Weights of a small masked image model.
Model: 6.4M parameters, 24-pixel images, encoder arch vit, encoder norm rmsnorm, encoder activation swiglu, encoder patch size [2, 2], encoder layers 10, encoder width 192, decoder width 256, decoder layers 4.
Training: muon at rate 0.0083, 18800 steps, batches of 128.
Data: 42238 training examples, 57.0 epochs.
Rows from block 3 of the encoder of a small masked image model, named by matrix and row number. Rows with one number belong to one neuron. Each number is 500 + 50 x the weight over its row's rms, rounded and kept within 0 to 999. All counts start at 0. Numbers have three digits each.
Before each neuron's rows are labels from the 100 images, of 14976, where the neuron reaches its largest size: "top examples" is what is common among them; "patch colour" is the nearest of a few named colours to the mean colour under the peak. Only what is clearly more common there than usual is listed. The data: capsule endoscopy frames (Kvasir-Capsule). In brackets: how many of the 100.
# gate: MLP gate (encoder.blocks.3.mlp.gate.weight, 384x192), inputs 64-127
# fc1: MLP up (encoder.blocks.3.mlp.fc1.weight, 384x192), inputs 64-127
# fc2: MLP down (encoder.blocks.3.mlp.fc2.weight, 192x384, transposed), outputs 64-127

top examples: finding: reduced mucosal view (35); finding: ileocecal valve (26)
patch colour: orange (36)
gate.6:495464532472471598498500525444566497548489483529445534466553523531609469568519461573430716444467436557520519650554538414473563501553526548477543532477484522484535441497539442444424421550471482
fc1.6:505541489535508454496487493506419473427482521512514526439424489523481535559503514424522478448501513495467466437505457566518401455413418487511501496546444562532541511487472440500505422453477492
fc2.6:502522422558463501432517466571472567451490476472499555506464514611469507513591473560528525507457483459551607547502561483526537459471437549485465481592521536530625499535483523518398487467587444

top examples: finding: ileocecal valve (39)
patch colour: orange (49)
gate.167:598560422408429521455549484454432452480537607644536458422416573478544504516600588556507553451495583533556480516503555468567532521501562577534389549497452471394433597475464434454563510486461510
fc1.167:482455549519544436532429519560514552451438506413503545505445488482536521488482468477515396540493489493490570528601500511510482448497532435448554457506494517634530444509439515584488490453455572
fc2.167:415464527463564512572465385491617581493530478486474530419533543465515561485409432496440533378500530493476523406520494554454549441498384492470533582556461437483480482496437561496449527435496512

top examples: finding: blood fresh (54)
patch colour: orange (61)
gate.70:484461584417483596543479514491446459445473451461545509496449497518392550472491574547500466506515551514485454595446496509562524446520473524513512450538454552549470359455599505538480509503537508
fc1.70:399488507480486497486536551487507425531479508522573513476538443541521515519571513558510493517558465514480406519581486463434589555538405543457479445523474532548485413510489467419430546567536512
fc2.70:453575546541544492481433546432520471515442441517467499491521460595505557631538521476522460539429530472505394472585509554500484490534434459522469491434420469562542459503535445523484561465509459

top examples: finding: ileocecal valve (97)
patch colour: orange (52)
gate.286:440542444598521524553473556515477496496479530462562516495475407516468558471537505575488513461506590438450505487522477481406508509446554496506528478475529511522408446552495468483553501538526522
fc1.286:499544486393503527443456510446447516543428490512472480518410487453471498505409517526541435549551464587510458565529542515593454441564472493471493576561406583451550563464464544520461457412570453
fc2.286:527494519462472601494519593573497459492494436494502463458550587445451496490401455483502388517489489511522486582493567467538570610511529400484539512517466453518484460592564458445477503450540473

top examples: finding: blood fresh (31)
patch colour: orange (53)
gate.376:419478426555531449513512517489452574456404488494480588474480523490477510478548426528544454410536529521469504525449440532524411413504531497417483480656485474426478532574474473526514481480582400
fc1.376:518561450506394457567553496504526476476454457475454500596517509468567489500559544521594472436441410530503476604582472561520497443496545473509629404484558466489427487510471502386629522511482476
fc2.376:524464547453510550526498482481483535457562416538431542592453468468513520521557488466517473483449498424504533457510470576520444463476456472506503491517483516591555473563492516483454472570616437

top examples: finding: ileocecal valve (36)
patch colour: grey (27)
gate.324:425503575569444364414408500465460477454519420484507455566478568457476504581534589426416471485556523508501481454516532531398392543508589411581491508477561351472492497520560555527569518530376479
fc1.324:555560506480513555527466573532445530454477531558540426511471477423529525451534496499523570520442390568484524539564426480532544546486399450515551465607483596535527443497441448451546532472594543
fc2.324:569416557468435355461476481473498508515510490448442448504472498503432503446517540483559517475509461506422446513514529517520533496573486466537529551456544503537477543417534405603457518501415507

top examples: finding: pylorus (33)
patch colour: grey (31); pink (25)
gate.69:468469463438480495632440482524425475530453490537480557555532505514487532426506489544561452564478530588582412458517466401503438559565465486509586492450445582487559500469488519484517552461544419
fc1.69:515542558515452464508571482489467529459629425541411531464520432430478410557519492520541495483455501565488509549433479504465641496487508468559501534463507496447535526484475572529462411552443585
fc2.69:453528516499439465490482468501424486437452396460451553496454459472503500512526457549506470430555444510558537484500442363495531567445547429497456501543536455397519512545521492457458486564376510

top examples: finding: ileocecal valve (51)
patch colour: orange (75)
gate.129:435569486587571494456497480515455490622592491593482400462509495502526589563506384455558512507598583490522498622525404423515499500515476469477567468513445501493508489582523449531435446441451489
fc1.129:542556548556581528516497485488440485490507432548504510498556440473538473472514529539503412527486503476500515576545514515517428480605519505475409487547389467567568562452460577499519544473458443
fc2.129:499470469521531487572614429554621473497594495484443513533453555575507556510551453536499498541446539567432501498426516464500500551520501525519552558487498530421483410546514440472466399540509518

top examples: finding: blood fresh (25); finding: ileocecal valve (25)
patch colour: black (42)
gate.138:435443563504493540480524498492547523513472512508518508518535619429455516495596503452519530517486455441569560550555465532526485487521534522470498463456496471474490474492433422536528544553594600
fc1.138:530586484563454467469529484422477488484533499526491439467498481587513554429512516449495401495560468581432495453438532515528598483490495477498472579455476539540531429490514513526397492449417403
fc2.138:442516524564502563440617555441524533398511544482535397582587590494561528522564416459458493594480468455487486478446578384541622516520491565513526533462490506558492454488462474506492568476510454

top examples: finding: blood fresh (35); finding: ileocecal valve (31)
patch colour: black (58)
gate.347:360480472483543493483508479463443539478502523444427501543519519581477434469520487463479461539524490514498546532552475575443409491569499519466558441561572505392416446406512532550519484570523560
fc1.347:412475466499514491550482477489446519480472475471426512503511536544508431490542483488534455553512525540522563559530472565488404463553522537436578481520592491424433426450516502554525469577519537
fc2.347:583492563475534532459463519592439506508542567442555442435513423500530406498571511501569462546427562559615527414508534484588414421485519580528588475536471482479554548512484488527552475589468499

top examples: finding: blood fresh (43)
patch colour: orange (64)
gate.97:457504550510476489548439457446445378447471444450548562438514519532488444507621527490501525475483485445502452446473481471510502529514533597520569475480501551503532443582398502559455509441439549
fc1.97:435453531464513513470453499494455394438499556533546561519453459557511468514668504615414485482432469460455503422431477494452475600480518531405591504498490500528378439545427507606482575484438561
fc2.97:409449546476530484551444525561598473519558535580549613487508475583531459524477516518459555531503542556493440429444508530446471524436511416445447512501448436491542524523448557519532492507520535

top examples: finding: lymphangiectasia (57)
patch colour: orange (44)
gate.184:454426543492481518582547574549515542509465557509530443482513627395517448549391464491465483509528453506427524624541518494545532515497419497552383402529515493545465512454524509484550474503454453
fc1.184:495464427491499438542501494424414543527540460482490550440516496535493477486524488447508517375452494492533555483500537574560441510518560515591581535505484494425466463492517335490496565496540559
fc2.184:474511459516517528389431480530483526445542489373483545464508531517420510459498459500474458487497498501505584546512560495515544457526537555596560505448501540519508493529516387520464497515567578

top examples: finding: blood fresh (25)
patch colour: orange (66)
gate.255:447585462473464472525536521477539509530415455393492514541509487465452484493512500490520435430474447456478504544503473510530478427461452460501502453484530480513531479600487509556584443446549504
fc1.255:438503436470414501537521479486516526476438504575577461518540470453478509566478555505499483427441409463424560573518545496417431492517508462463581443481427514551485509543429459483478555531512558
fc2.255:537454490479518503504458525440465543490505450535447493432436449477519461583524529481485480439443521432481498534429544564467450414489399465474564500551551506530510479458444505481400585540513504

top examples: finding: pylorus (26)
patch colour: grey (25)
gate.13:552467475558583472444416477512529433427528544540516528481489545479430576579507450562580526514436433479444500393397528487559595462479503497523496563491532492460474478523464491424497422556487571
fc1.13:490515448485370552435532507575417505583515422548526452479426478503530545411595440519515512503544426572467594587528516541530529433503499582435450423562403511509523548439487450553449495447512466
fc2.13:397422466547494502583431497381496501397505571470501448561411486539556606480534463538502497537532544440521515523543506467445497459481491525465573453459425486514479471512454532530565463514467503

top examples: finding: angiectasia (81)
patch colour: orange (35)
gate.90:597411502462536489476540536455562545437433499548443586547553412507533457563483516452462480491555521535420489599586489515497488551607478511445469476506484446502512530474472541527500468513494473
fc1.90:466609474553534510412512459442515514535514420528489521500505470555566499478479526552563472561618509492529497450520504467451542461530457479523526488450528446510566459458382505583449496414484534
fc2.90:524510422380525529434517432424597526489399466533440472491568436471489492476472559525414573396597494529498442478475512496541502475519536485519487468537467505504529385439415408526507469496543506

top examples: finding: ileocecal valve (56)
patch colour: orange (45)
gate.53:437446567527509505550475549533462427642526539519555539490415458472564475484495560482493518442467365497476498500556560507436488429488472537448522456532474543516502490502537511524444492440595424
fc1.53:549444433489502492464515496409431589540460419500542479489540492537442502491569453496529486506468518579528545445492482458412503481569495351585430490470506565517418544491531485595553459485512480
fc2.53:417498534473531645479472566463504516578538478421454518436514414424466510463489516479468391568528522527452606627437445480442558470563493474503500472542570467596572466450533583512572470523517457

top examples: finding: ileocecal valve (84)
patch colour: orange (37)
gate.298:470526510507558483584437484478543544518494503512593538481511492536535452507486497475544413464517506503427431486393514458438509590395532472474552405551505527566444480475502532499547469422483597
fc1.298:388413500558534514591543421521504524551456451459536525501521520466540528518468492508550426457506441456543436425498523420469477409505549497426557462481453496544462497479491550518587438481531490
fc2.298:545520443572502448406452463478476474532455505519580640552576509503456507468575560474521535443490512517585487456602595439514487505461421613588511527368518454416476493435503556446543559494539465

top examples: finding: ileocecal valve (82)
patch colour: orange (43)
gate.202:477561466469466586382564472469567415560474633604506480557504551512452495420483411525581456546554537505585516428517514549466503575404471447535532516490466540528402594517459533474526530551545448
fc1.202:458490465515523435525462517545486550498556529428490481434450506535470490579483485567579470498354500491503482547460496515447478460529462672429507486596450530483595458487536408422461517555487532
fc2.202:572378510425455461545603400486484423546513510476469574490432526362476503459512480531500542463417436573525551554507481482413444536457540566524576443474417497544500481450445426502479539415427509