Weights of a small masked image model.
Data: trained on capsule endoscopy frames (Kvasir-Capsule), 42238 training examples.
Rows from block 0 of the decoder of a small masked image model, named by matrix and row number. Rows with one number belong to one neuron. Each number is 500 + 25 x the weight over its row's rms, rounded and kept within 0 to 999. All counts start at 0. Numbers have three digits each. After the name is the row's rms in percent of the matrix's.
Before each neuron's rows are labels from the 100 images, of 14976, where the neuron reaches its largest size: "colour at peak" is the nearest of a few named colours to the mean colour under the peak; "strongest on" is what is common among them. Only what is clearly more common there than usual is listed. The data: capsule endoscopy frames (Kvasir-Capsule).
# gate: MLP gate (decoder.0.mlp.gate.weight, 512x256), inputs 52-103
# fc1: MLP up (decoder.0.mlp.fc1.weight, 512x256), inputs 52-103
# fc2: MLP down (decoder.0.mlp.fc2.weight, 256x512, transposed), outputs 52-103

colour at peak: orange
strongest on: finding: angiectasia
gate.397 093:554561499477459483544513508511516536495519505543487501500474522508531490523504543460535466475445524485500493489479501495507482523492518497515514537525488492
fc1.397 100:524527536461495518491483481532508469500472490511491474463468497496489519545519503490516483522461455470517510536534539503517536504484493507480508499502532456
fc2.397 094:511478505500517496494533525479488507442544487523477510499510451475517499504490493523482484517488531508497484493447534506492487462512545482510523502533505512

colour at peak: grey
strongest on: finding: angiectasia
gate.130 106:460494517503529497504523516506507523500511526478504484511498502497496470515497492479476459506509499545492495535533450516464477510504495476526495567494516516
fc1.130 106:497506534521548477484501525519505509508507522493518516519503493495492487533495510502495455507463491535459491497547474460476465491542508507528512552458525487
fc2.130 111:497501531463508534518463502501522491514500482486531459518486495483473527529487505493538506482467487465500506456485533473502523508490465481499489473499512484

colour at peak: black
strongest on: finding: pylorus
gate.356 084:527519478535502487497477463484476500514489504509499537473484516450488509486536531485532540512524493504523512532469517483506526531532492528539516515481517505
fc1.356 164:474470503523473517496481506517497457485500490529479505512454517519518562461499507505495456503497510491482475459485493510514494486487482488486506484533521485
fc2.356 094:474490518507485511472480517490490473507505496512487492527466504550516508484499499537531450465504498498501481478468495508498528482509467471468490491528479496

colour at peak: grey
strongest on: finding: pylorus
gate.194 092:541493515510472503477487500487531510519507523527540529504487523496476496500470506518501527460516481461487461484478485493507534502512518510458461520500483488
fc1.194 105:514489528489472487497473501531492480550477544490481517489488479522495496462546521501525514471534536518489499504471520524534489530500510467467484500507473526
fc2.194 101:505480483496531534487495534494489515495500476496500555538522555446528497549426503529481498507498461482546492518495508513481473519495500482538510521538505458

colour at peak: orange
strongest on: finding: blood fresh
gate.179 123:445474475530509480478493529510494496490483484495460488492477494464524532439512482495525497538541520526527472484490543496452500540507535488536499500437510464
fc1.179 119:553483486498520529519523472501500536494550466483505502492521521501464507531484541498535462552473505470474533511540455490517482451501453509512512492541484497
fc2.179 123:507488448513510464500485481542521542508524483491513510496517512466474511504495480514540482563491498491487468500542486481491454441498492507512495477487471507

colour at peak: orange
strongest on: finding: ileocecal valve
gate.68 087:518518524497513518488494553490497494404441483485529502525537523526460512491498522497515508504517466477525483529491506506485517523491502493520499467512486482
fc1.68 089:500512523507491467459467496548510520443487503505531493528462476471502527528527483500558532501461506493471467516506516498495477453501465543505492473537459461
fc2.68 089:486528527500511469492443522535523512570526545485465494481496474513484535484499508514465534489535489471485494514497451536545458508523548495520522511520467475

colour at peak: orange
strongest on: finding: ileocecal valve
gate.373 073:528485478454503516490486495447521498508529490496564535515519544500509532452488500519483486491468482492454499487477511476486485494500474486522531484514545476
fc1.373 058:490483519461484500490468523515506527484518515476507521537469491508491522525517531477487458518511497447483508512482522457506505496503483522514496512507520509
fc2.373 065:471502519513508481487508480461454485511492498496516474486487499524487513548544527487533491505538474497546523503492515485503515527531494573488496543489452494

colour at peak: orange
strongest on: finding: ileocecal valve
gate.390 125:520514513530478466469469485467489487495504518512515475523484488490515528492482463509533503507511494546508504483466510487491512500491534490476496485492479512
fc1.390 122:483433503490485512500527481494554534491537518473489552507507487465519482474478495489495486511524498499467521509511525486533479500491502511540518499560517520
fc2.390 126:473466542482517507522543452490519520494520500479498510532497517458521501477476444505482484505474518546501524511499512497519479483498488471539488478521487489

colour at peak: orange
strongest on: finding: ileocecal valve
gate.88 083:502517490511519486493500476491511524487546450531522556483477510544546497558430436500533518460496481508501517521493489521494459472503514481448471492517493483
fc1.88 067:491471508473488533506491457524508448511503518470496483540475558505488496493531555484462482523504482492541502501533486514502529447460492522508469469505473543
fc2.88 081:531509523524521500529485500449503463497445506470503495504537498469487466462550535502475460539477519479497499480522523521485483496509512499468545536486518497

colour at peak: orange
strongest on: finding: ileocecal valve
gate.172 104:486505546516490443530505530434470461496507524527511518454496517527493503518490482513504479487543524502480521521502451450482518472464503470503484490491513503
fc1.172 101:469488433523528490485494487506518533465524482504475533442496517512491506486483510535489519551476513504482485482522540497520521509477484469456524529510473490
fc2.172 106:516467518521507481509498483522518523502496518504468542451521528500490463537480497547452507533505522458477488496535458484488519505535437443513466487522489485

colour at peak: grey
strongest on: finding: pylorus
gate.40 062:504502509510523492447496502514458514480510478533489464507479536497521492480484521482487495502493505508493475500496505516572442507487529492537530534506530491
fc1.40 132:468514494506497504529536527508538505500431521494583538520479517549490512469489476541508538494462527494507521532497501470468523470553496536492501470462524485
fc2.40 082:480500530522501482515576512520519504498446532475551524505463520549505498471478465537495526470506504512516515514522484478467537482549515545479501456450520466

colour at peak: orange
strongest on: finding: blood fresh
gate.55 110:492520499494534523532483496524494500493516533511473483481487479500508490515499519498518499461493528508543477498518456496498510461512513501480514530462499487
fc1.55 101:483536481494474469487492448499472526475512500525465496522483490485527530506486491517501477536470489500463516512473551452518522502519468474529472481528537530
fc2.55 107:499537530498504455520484531543516519473493528467548461501492483510522452544472495497541503537512504500487511503522512470492529502523520535509538528502491531

colour at peak: grey
strongest on: finding: ileocecal valve
gate.431 097:501531538496494496523476548513505490475513487466483541508505501497502515482494490558542510425495477507491499515527505484503479515485497544546479508503456484
fc1.431 097:581486518543529506484464534496461516494507504504537501497498514445497498500503457481538536486519515509518503521467497479499494508513529493478496530496503541
fc2.431 100:536471502525483458517511491510466471465542499477509488471478510476478512487510478514488484468498512491505525519456469511506508510487480531518508477495470489

colour at peak: orange
strongest on: finding: angiectasia
gate.336 099:490459526517546512526479491530517511491511492481538517464493487455505481510501500530485493519516488495468506505452472496517477467487481518525494501486434444
fc1.336 087:474490490465536537528503452514533463495507519502486518462516505463467491530503495476498518511481527470456498505494480494510552498488423490507529475521448448
fc2.336 100:487477488518494505454524553488460500514518490449496510553467503528514542466478486502527472487483512513495529492537534496509545489488526517553492515481524556

colour at peak: orange
strongest on: finding: ileocecal valve
gate.2 093:513475490506498498542465483508494508485504492492538482492458513528487521481520498534467506498502497489520500477499482514440478488468543522479452472528525482
fc1.2 082:510478481531514524531478473510481507505512480478514468509481504517471510461535481523479521515505485503490522461482475544444491496491506512479443453508519474
fc2.2 090:517515489507512534468503518491486501524468524510495461535548498513515472479475502475576492525518492492481491509484501481536507567530504463524521496492510504

colour at peak: black
strongest on: finding: pylorus
gate.43 104:514490448509546477500544510486476507532500487511534517498483473508514529500491543507524499507514481490442501541466513548517503505481454502517471499517508505
fc1.43 095:455532522511554507520496456538513490504507478491510510466509518513490460495552496468483486564482514482485503469510521525496487541512526465485507469460506491
fc2.43 099:491495493467490525464461490520480558514517497498524515504496492485511474522488478513511501465490485495501520498502490502488486504497532544496537517496472488

colour at peak: orange
strongest on: finding: angiectasia
gate.49 105:462505471520519511525530457524509515490501523497494468453517522531536484539470481498471465514496538530509516526496456524463473486499496533503452453510469467
fc1.49 098:520541507526495507496460524528486497506458518492481481505501494479500522508485484495508570480484486479516497495463521465508500518524510495480540538499494492
fc2.49 112:477517498552534518483527489499488516492532518499461530508524502565476451459503486524493500500464484493491507465484526504505501489535510492498478503503474482

colour at peak: orange
strongest on: finding: ileocecal valve
gate.366 102:529545496493502506554496533482508494491436466473510547541537505512450536483511522475461480444486505520458483486484465464499509463456512444478512499496458510
fc1.366 095:481501522522518450476500492490474472489514538480485452462511516508530516468543480530504502476529475509495471478468549508506468511538476511489511530506500500
fc2.366 094:493500471515493505480477495491487555493510452524488497467535529539519527523473465533517477496465501508509497515487548514497493512501503523529470498495514496

colour at peak: orange
strongest on: finding: ileocecal valve
gate.452 100:502458465512499525496508520502461514497521534506475509522538529472499484443502465530528497480457502557503485470517520480553482496476552516517551489509542507
fc1.452 097:512522516489515500521499482517510519524476473497468484474463498520563518522476496457506548504537463474469528522518468532451481511517455499529497506476458496
fc2.452 108:500492485505506523482498504546464521480489505535490516506501501487463482481505498492488523472477479505505485482498512496505505521508437470536504526524504484

colour at peak: orange
strongest on: finding: ulcer
gate.143 099:457495513471491538528463542494501535503507516513479501539518501472521522502502507470505471501543521450485518537524510471505451462484483511526509466512456499
fc1.143 095:516495482485537528491504510459507502454542509547461478473542524500518487510504547500482529484546533523532520439494468514454510492534533504539470477486481529
fc2.143 103:453517523513525508496506532547495530525490496492494540486488486485521506508557506509497494498433480539483483482518524486525490506470510511496482546544551478

colour at peak: orange
strongest on: finding: ulcer
gate.113 112:495544500509508476498515517556506522491486504491463552485497532508492490512483495493493559547495490525482536478488476512465549488473509471530570501502531493
fc1.113 106:530505494505523555476485477484521512532465514501488488537498496493513480486573478480457537453492504476508498506544524516523487473475515494533471522522446475
fc2.113 119:500522501518512475514499462474476514497500493515501513505515530438478525509471439491485526530464460501521517510502570514515473516461498519505482526490528571

colour at peak: black
strongest on: finding: ileocecal valve
gate.427 110:494483509523495522514466516470525522482526499524456523508489530497507516476485457479526489506449490501530500487507499530490503523504445465483476517519511516
fc1.427 116:458505531475521509533516500557448473465492550508518533476548510477528508476496527468456537522534508512483510487461483502512492492538496506461483502466506566
fc2.427 119:526485513509505488477554541504504504510491499494511476508511504495453520462498477483483508538500480482491475519522504487499431541495489541524497464550507505

colour at peak: black
strongest on: finding: ileocecal valve
gate.450 095:475529497504467475525512467524476512512479503508513487480491492499505531477482488472489479523526530499511548503520499488501463543485471454542513480516466509
fc1.450 087:533468511456496489494481514510511513505496511525503485505496482485499488486500525554462511494513540487500503497456519477496504464468463485460532490479538519
fc2.450 095:513487469499483533514532525490535494517466524488512450500514472482503532481536477549460503486518519489468456499480518475497460497491451518449499476501478522

colour at peak: orange
strongest on: finding: blood fresh
gate.476 090:488554524478472478537485535522503488553614581540501481524517535496486527515472526484474505467466525425473509503519538506492513490501489480510486463472487476
fc1.476 094:503540483535491500513491495528509487399455476481484501467502539490540493516525518475469537486525503499511514485508506475472470498522498477488491529508463482
fc2.476 085:466547502508456479455463504469494482547581526489484483488493461544478497497513502485448489517537463515486487506526476489484483546496495485507502486485468486

colour at peak: orange
strongest on: finding: ileocecal valve
gate.285 098:495504548480467527490480517524526466520471506510504492465518491503492505474499534531501514493436543497537539489535499465509455505517453526501522509536472478
fc1.285 100:461510490517474500510512552485516491497498521503479499519510502509511530500501477465511541505499501533462503514502438464483521461564518480480501516512536522
fc2.285 113:521515495537510517519485475489473526492494517520473491469520511540510531505480470504488501522540482501445499479483466488536449469496542510490520465487531501

colour at peak: orange
strongest on: finding: angiectasia
gate.316 096:495516475503506439483506538476480478524476515493520512509522464504483480500489505483526492535532508502510547476508523491472468470519509516549483522496523487
fc1.316 103:490491457480535529545523520514450502500488479482489495494448507500499467541479486480542506452512524536492554465492494478485519513486464509500471491443475533
fc2.316 105:471521495498448485506492490499515511476526489487501533525498524510512489498478524524460481548519464536521501558513533490502504484519463507488485495538495454

colour at peak: orange
strongest on: finding: ileocecal valve
gate.29 109:492487483540455482467507509514526513498518523471490503518533508490512467486477502493481501462539493538461492481501508528489504517511531490526552547519495454
fc1.29 103:512527497498533465581513485492488473515479498489462486460503512519497513481504487514515526533459526501459486520480496523461543502489495530507488478476521573
fc2.29 113:529503544520546471471476473496486497499502563507480534529546525475497491490524489469505512493503480492501474513528526537488509492519490474503565484529522504

colour at peak: orange
strongest on: finding: angiectasia
gate.385 123:541524483507495458499474493461455528505489514526505506470506491500478498520502531494512515486519450535528510460504505478480500524498480493484477455534556517
fc1.385 110:484546503500454472506487516562536463486503492484525499531512497510539474499493545481481452509494559471490468529541518506498495463482477493496502505450468498
fc2.385 115:492533531511486548511500495513530479484528471480526500520515502474556493492491508473467483551477519508456470477509488480539463530475541496498425495528480451

colour at peak: black
strongest on: finding: ileocecal valve
gate.35 106:503528456536505527473538510508510489489544486512480512501498512508492448526501510506533538545518507464523491492518504486485451431503505483493522488483548477
fc1.35 106:517483499519483510477512453484517557488529464501518552497471509497505494527478513555507487468537487486489517502462546474500463497489527493486502477507470532
fc2.35 103:528511468520509535491505511499500513490546478502481509487476515495494486553455483537485487534550467484509512503458544510492480460479501498509494477478512486

colour at peak: black
strongest on: finding: pylorus
gate.218 101:445509511477535512536517472493513494479525479496482475508486431507453461483497451524460497494509476519503551505473472486502521489487528527511498573493523521
fc1.218 097:504472511487532514467516524521501513499540483482493480479473453473449485496509503487489462522508515525464500484517536485486494487516540482463502489515489508
fc2.218 098:502477485510499480514525492504512477524504504495458523525531495565494514513566515511519455522496483523463510511510466509530522497514544495522492521477474538

colour at peak: black
strongest on: finding: ileocecal valve
gate.170 077:503460481508515514488511537484480473536504513494489530504483496507478442474491498498582471480473461509510509478483497445469545509497521483472509503502532495
fc1.170 144:521544482497460496500444505496518526496513516493522414463531493514521585521487494539457489498518539476524489489523509546494486475488472514509506503524492497
fc2.170 094:500517459505486466492441514477500530514492489492532436451497475503495551482446433526471461491500508449514527481492497511487470499507499495482485500531505500

colour at peak: orange
strongest on: finding: ulcer
gate.371 093:518514478504518477429466513505497470512457517513448500532522489528507462445532495497515480485502441527510504495466501517503438488518477511544520510493530479
fc1.371 090:457515517486474507509519506464466466510483461489515486452495526520464526564472494483484492496466490491557521502562521501516516524510507560503476497486495472
fc2.371 089:504501511463498486483466509514500507491532481475488498510521454487544482441526538516510545502524498522502522466446474505481516536520497514525495452505490489

colour at peak: orange
strongest on: finding: ulcer
gate.171 121:509498464509501478510532419496511518477531483491464517475484559530466509495494518482471509527471511503521531492503528498545481533536426491488473499518471513
fc1.171 105:470506444507502477504489482490506457494525479535517531511484540449491507502502511451474502474497500505499518508488496462510530532529470503495475475519501505
fc2.171 119:478460515495513481478506523513486500489472498500502474506528487488493498488504474496545503483500513484475475478498497529449514451518552503508501520497524477

colour at peak: orange
strongest on: finding: angiectasia
gate.256 106:522482539478477463507496438485514490500496487517502463496537536509533479502481485499528526494479494482464514477527506509525521541532451510540484481508527502
fc1.256 090:506546475497475503514514480488476471477477482499458486501487497518512540521500491515470537516499418510500499490537486456486499506493508513508488538514468522
fc2.256 107:528493501506496463468475502469508496510476521520515508473529527473514475525490492512520463492509485459534495484458504495474505519479475451512520485490514510

colour at peak: grey
strongest on: finding: reduced mucosal view
gate.121 098:490493517513487497525506506508498495516506497507497538498493505495534502500473480497458467502467499501549493522526515493478511462489467491555534467457470518
fc1.121 094:501493492496458497500521485528507476493467515492510492495495503465521557497495508529505535483510485504532491489469487540502567529484477488498489508498504455
fc2.121 094:492491518486498497513487522504482493499494480450519517530510487505509525516481478548471464508472551500514451540524471529466499502517481512513493480490468485

colour at peak: orange
strongest on: finding: ileocecal valve
gate.299 109:531545509514457485490464502507520475519501491514504499465451468502492494454506519478541509480486508501517522534482500559490534463503484485507514483511476526
fc1.299 102:509510504522486474488496505496502517470525526509488475487510490501479487491552453516539509515482514531515489539499504511524525494476503454478544491518471475
fc2.299 114:480475559503490499530523496488468519479479541472486473483512480502486458537545510504495492521491516537570528487529517449503498506475510517527505473482470493

colour at peak: orange
strongest on: finding: blood fresh
gate.380 109:462513462535534476499481498530486470506496492488510494470464530517533486538506518496513450537457507531501497483497493555500528514472497502444506503456501492
fc1.380 100:458503511504510482507475528493479496483501509529536445484480514515488517509497501488516470497458539510492490490504456529458521513474504471483487464453506451
fc2.380 114:487488510484459520549509512486494495513491500474534519494474481517501507466488498531461499515538519491495479512510467476497498498509495492513476485479534531

colour at peak: black
strongest on: finding: ileocecal valve
gate.127 105:476452482512576496463501466471530492478520484474512517483477521515493488534468521537522509549471487515518536466514476515476516494474493516491509511513469538
fc1.127 099:513479539481441498513522496441508468508505522479479523504487506498491503487493484520492509492514474535510530543493476502513463526490570495508515504496517527
fc2.127 097:502532464483474500479485538479523532497497503477468516525458523505473547539533513499497497487505503499530520489516498509473473463481521467523507519479450520

colour at peak: orange
strongest on: finding: ulcer
gate.56 085:485530509497570539500483495510503449484501492492478532494507430512508525501511480492506469521516517532526526526479541494484486506485459474483514521508490440
fc1.56 084:545449511504442471471461537518537510491514497499509489487490544499505535469493536554473505489500494470469516461498485496494497527537484464509494526488538537
fc2.56 081:475479546491496468503481538488514480487514538503488512466513490512491541488492487466539502434510488482479519514510525492463530492493486451465509511522533526

colour at peak: black
strongest on: finding: ileocecal valve
gate.184 096:483531487507506510475492482504515543472501520540503470473590467486537531533484433519497489504472486455511518520505495514485503521469504520491485524506492482
fc1.184 087:480505551492442494477517526537501485520483537493498486539502522490489495526481494442495527461507503479468481487473514436512540507514512460545567522513505504
fc2.184 089:502528485510522511463499467527537527482502488503505542455551487476527541517502482506494486473492496469476523456553489500519541459508503529477488574515482511

colour at peak: black
strongest on: finding: ileocecal valve
gate.402 119:549505470527490455454502510521498503513475487547521515487488495496499517523507479525549504479543466491469481499490459497519470481448523519480492454497525496
fc1.402 103:488507526513526476518507472498497500477493496458518479468543481523499507503499495485480504577496535496540527521494553512507512536535493485503488487455520533
fc2.402 113:506509499528485525453508502503533517504474541493494504470458526509492497438541499489528480518531539542453459508496478497525460520469488524515475462493525514

colour at peak: orange; pink
strongest on: finding: blood fresh
gate.434 102:473512513477527543522571490488456500486520509521485489524493478510507512538535527474493511484534504467521468470469501495497517514488526471486456519533494458
fc1.434 095:464511489481456526531500518469573477508485495475483461467513487520486486490511505495500461494474468518476517528548511461501463504491496487510493500454537519
fc2.434 108:473527531491518508530494532483527521502491525473479489487532468524497503489527510490531509476503498467514521541499461555510533439514515524505522489476486466

colour at peak: grey
strongest on: finding: blood fresh
gate.335 095:503515518509494497484479490480474519476504502503493555477537524512524466476514477510464463504514468489517513484525519501513543461525515530451491515491494478
fc1.335 092:504525529488492507463470495489500516511482525490467554509508527478484502513498501508453462499496525465521531518488501474523521469485501534509499455480495484
fc2.335 106:522518499527497472474489500485501482515505497509484493509522508521474506487489521545508482512528517487531471474423493485530438502526509507512499558496529536

colour at peak: grey
strongest on: finding: angiectasia
gate.460 104:533531535522498496457530529521533499475494485511523521480551550464491504480509524475491482494489488504462514486506541494509516484484515467474525515507492493
fc1.460 098:507539514530488517477522498546521528493514489485488512517525486530495539481486502475494483498483499500466512494530509507498501466483468480463529534533490508
fc2.460 115:474494496470491498498520503487530560496502510539497539512468523485524471529493523517524506504527522502532522530527481521493525494496492474480537467478530503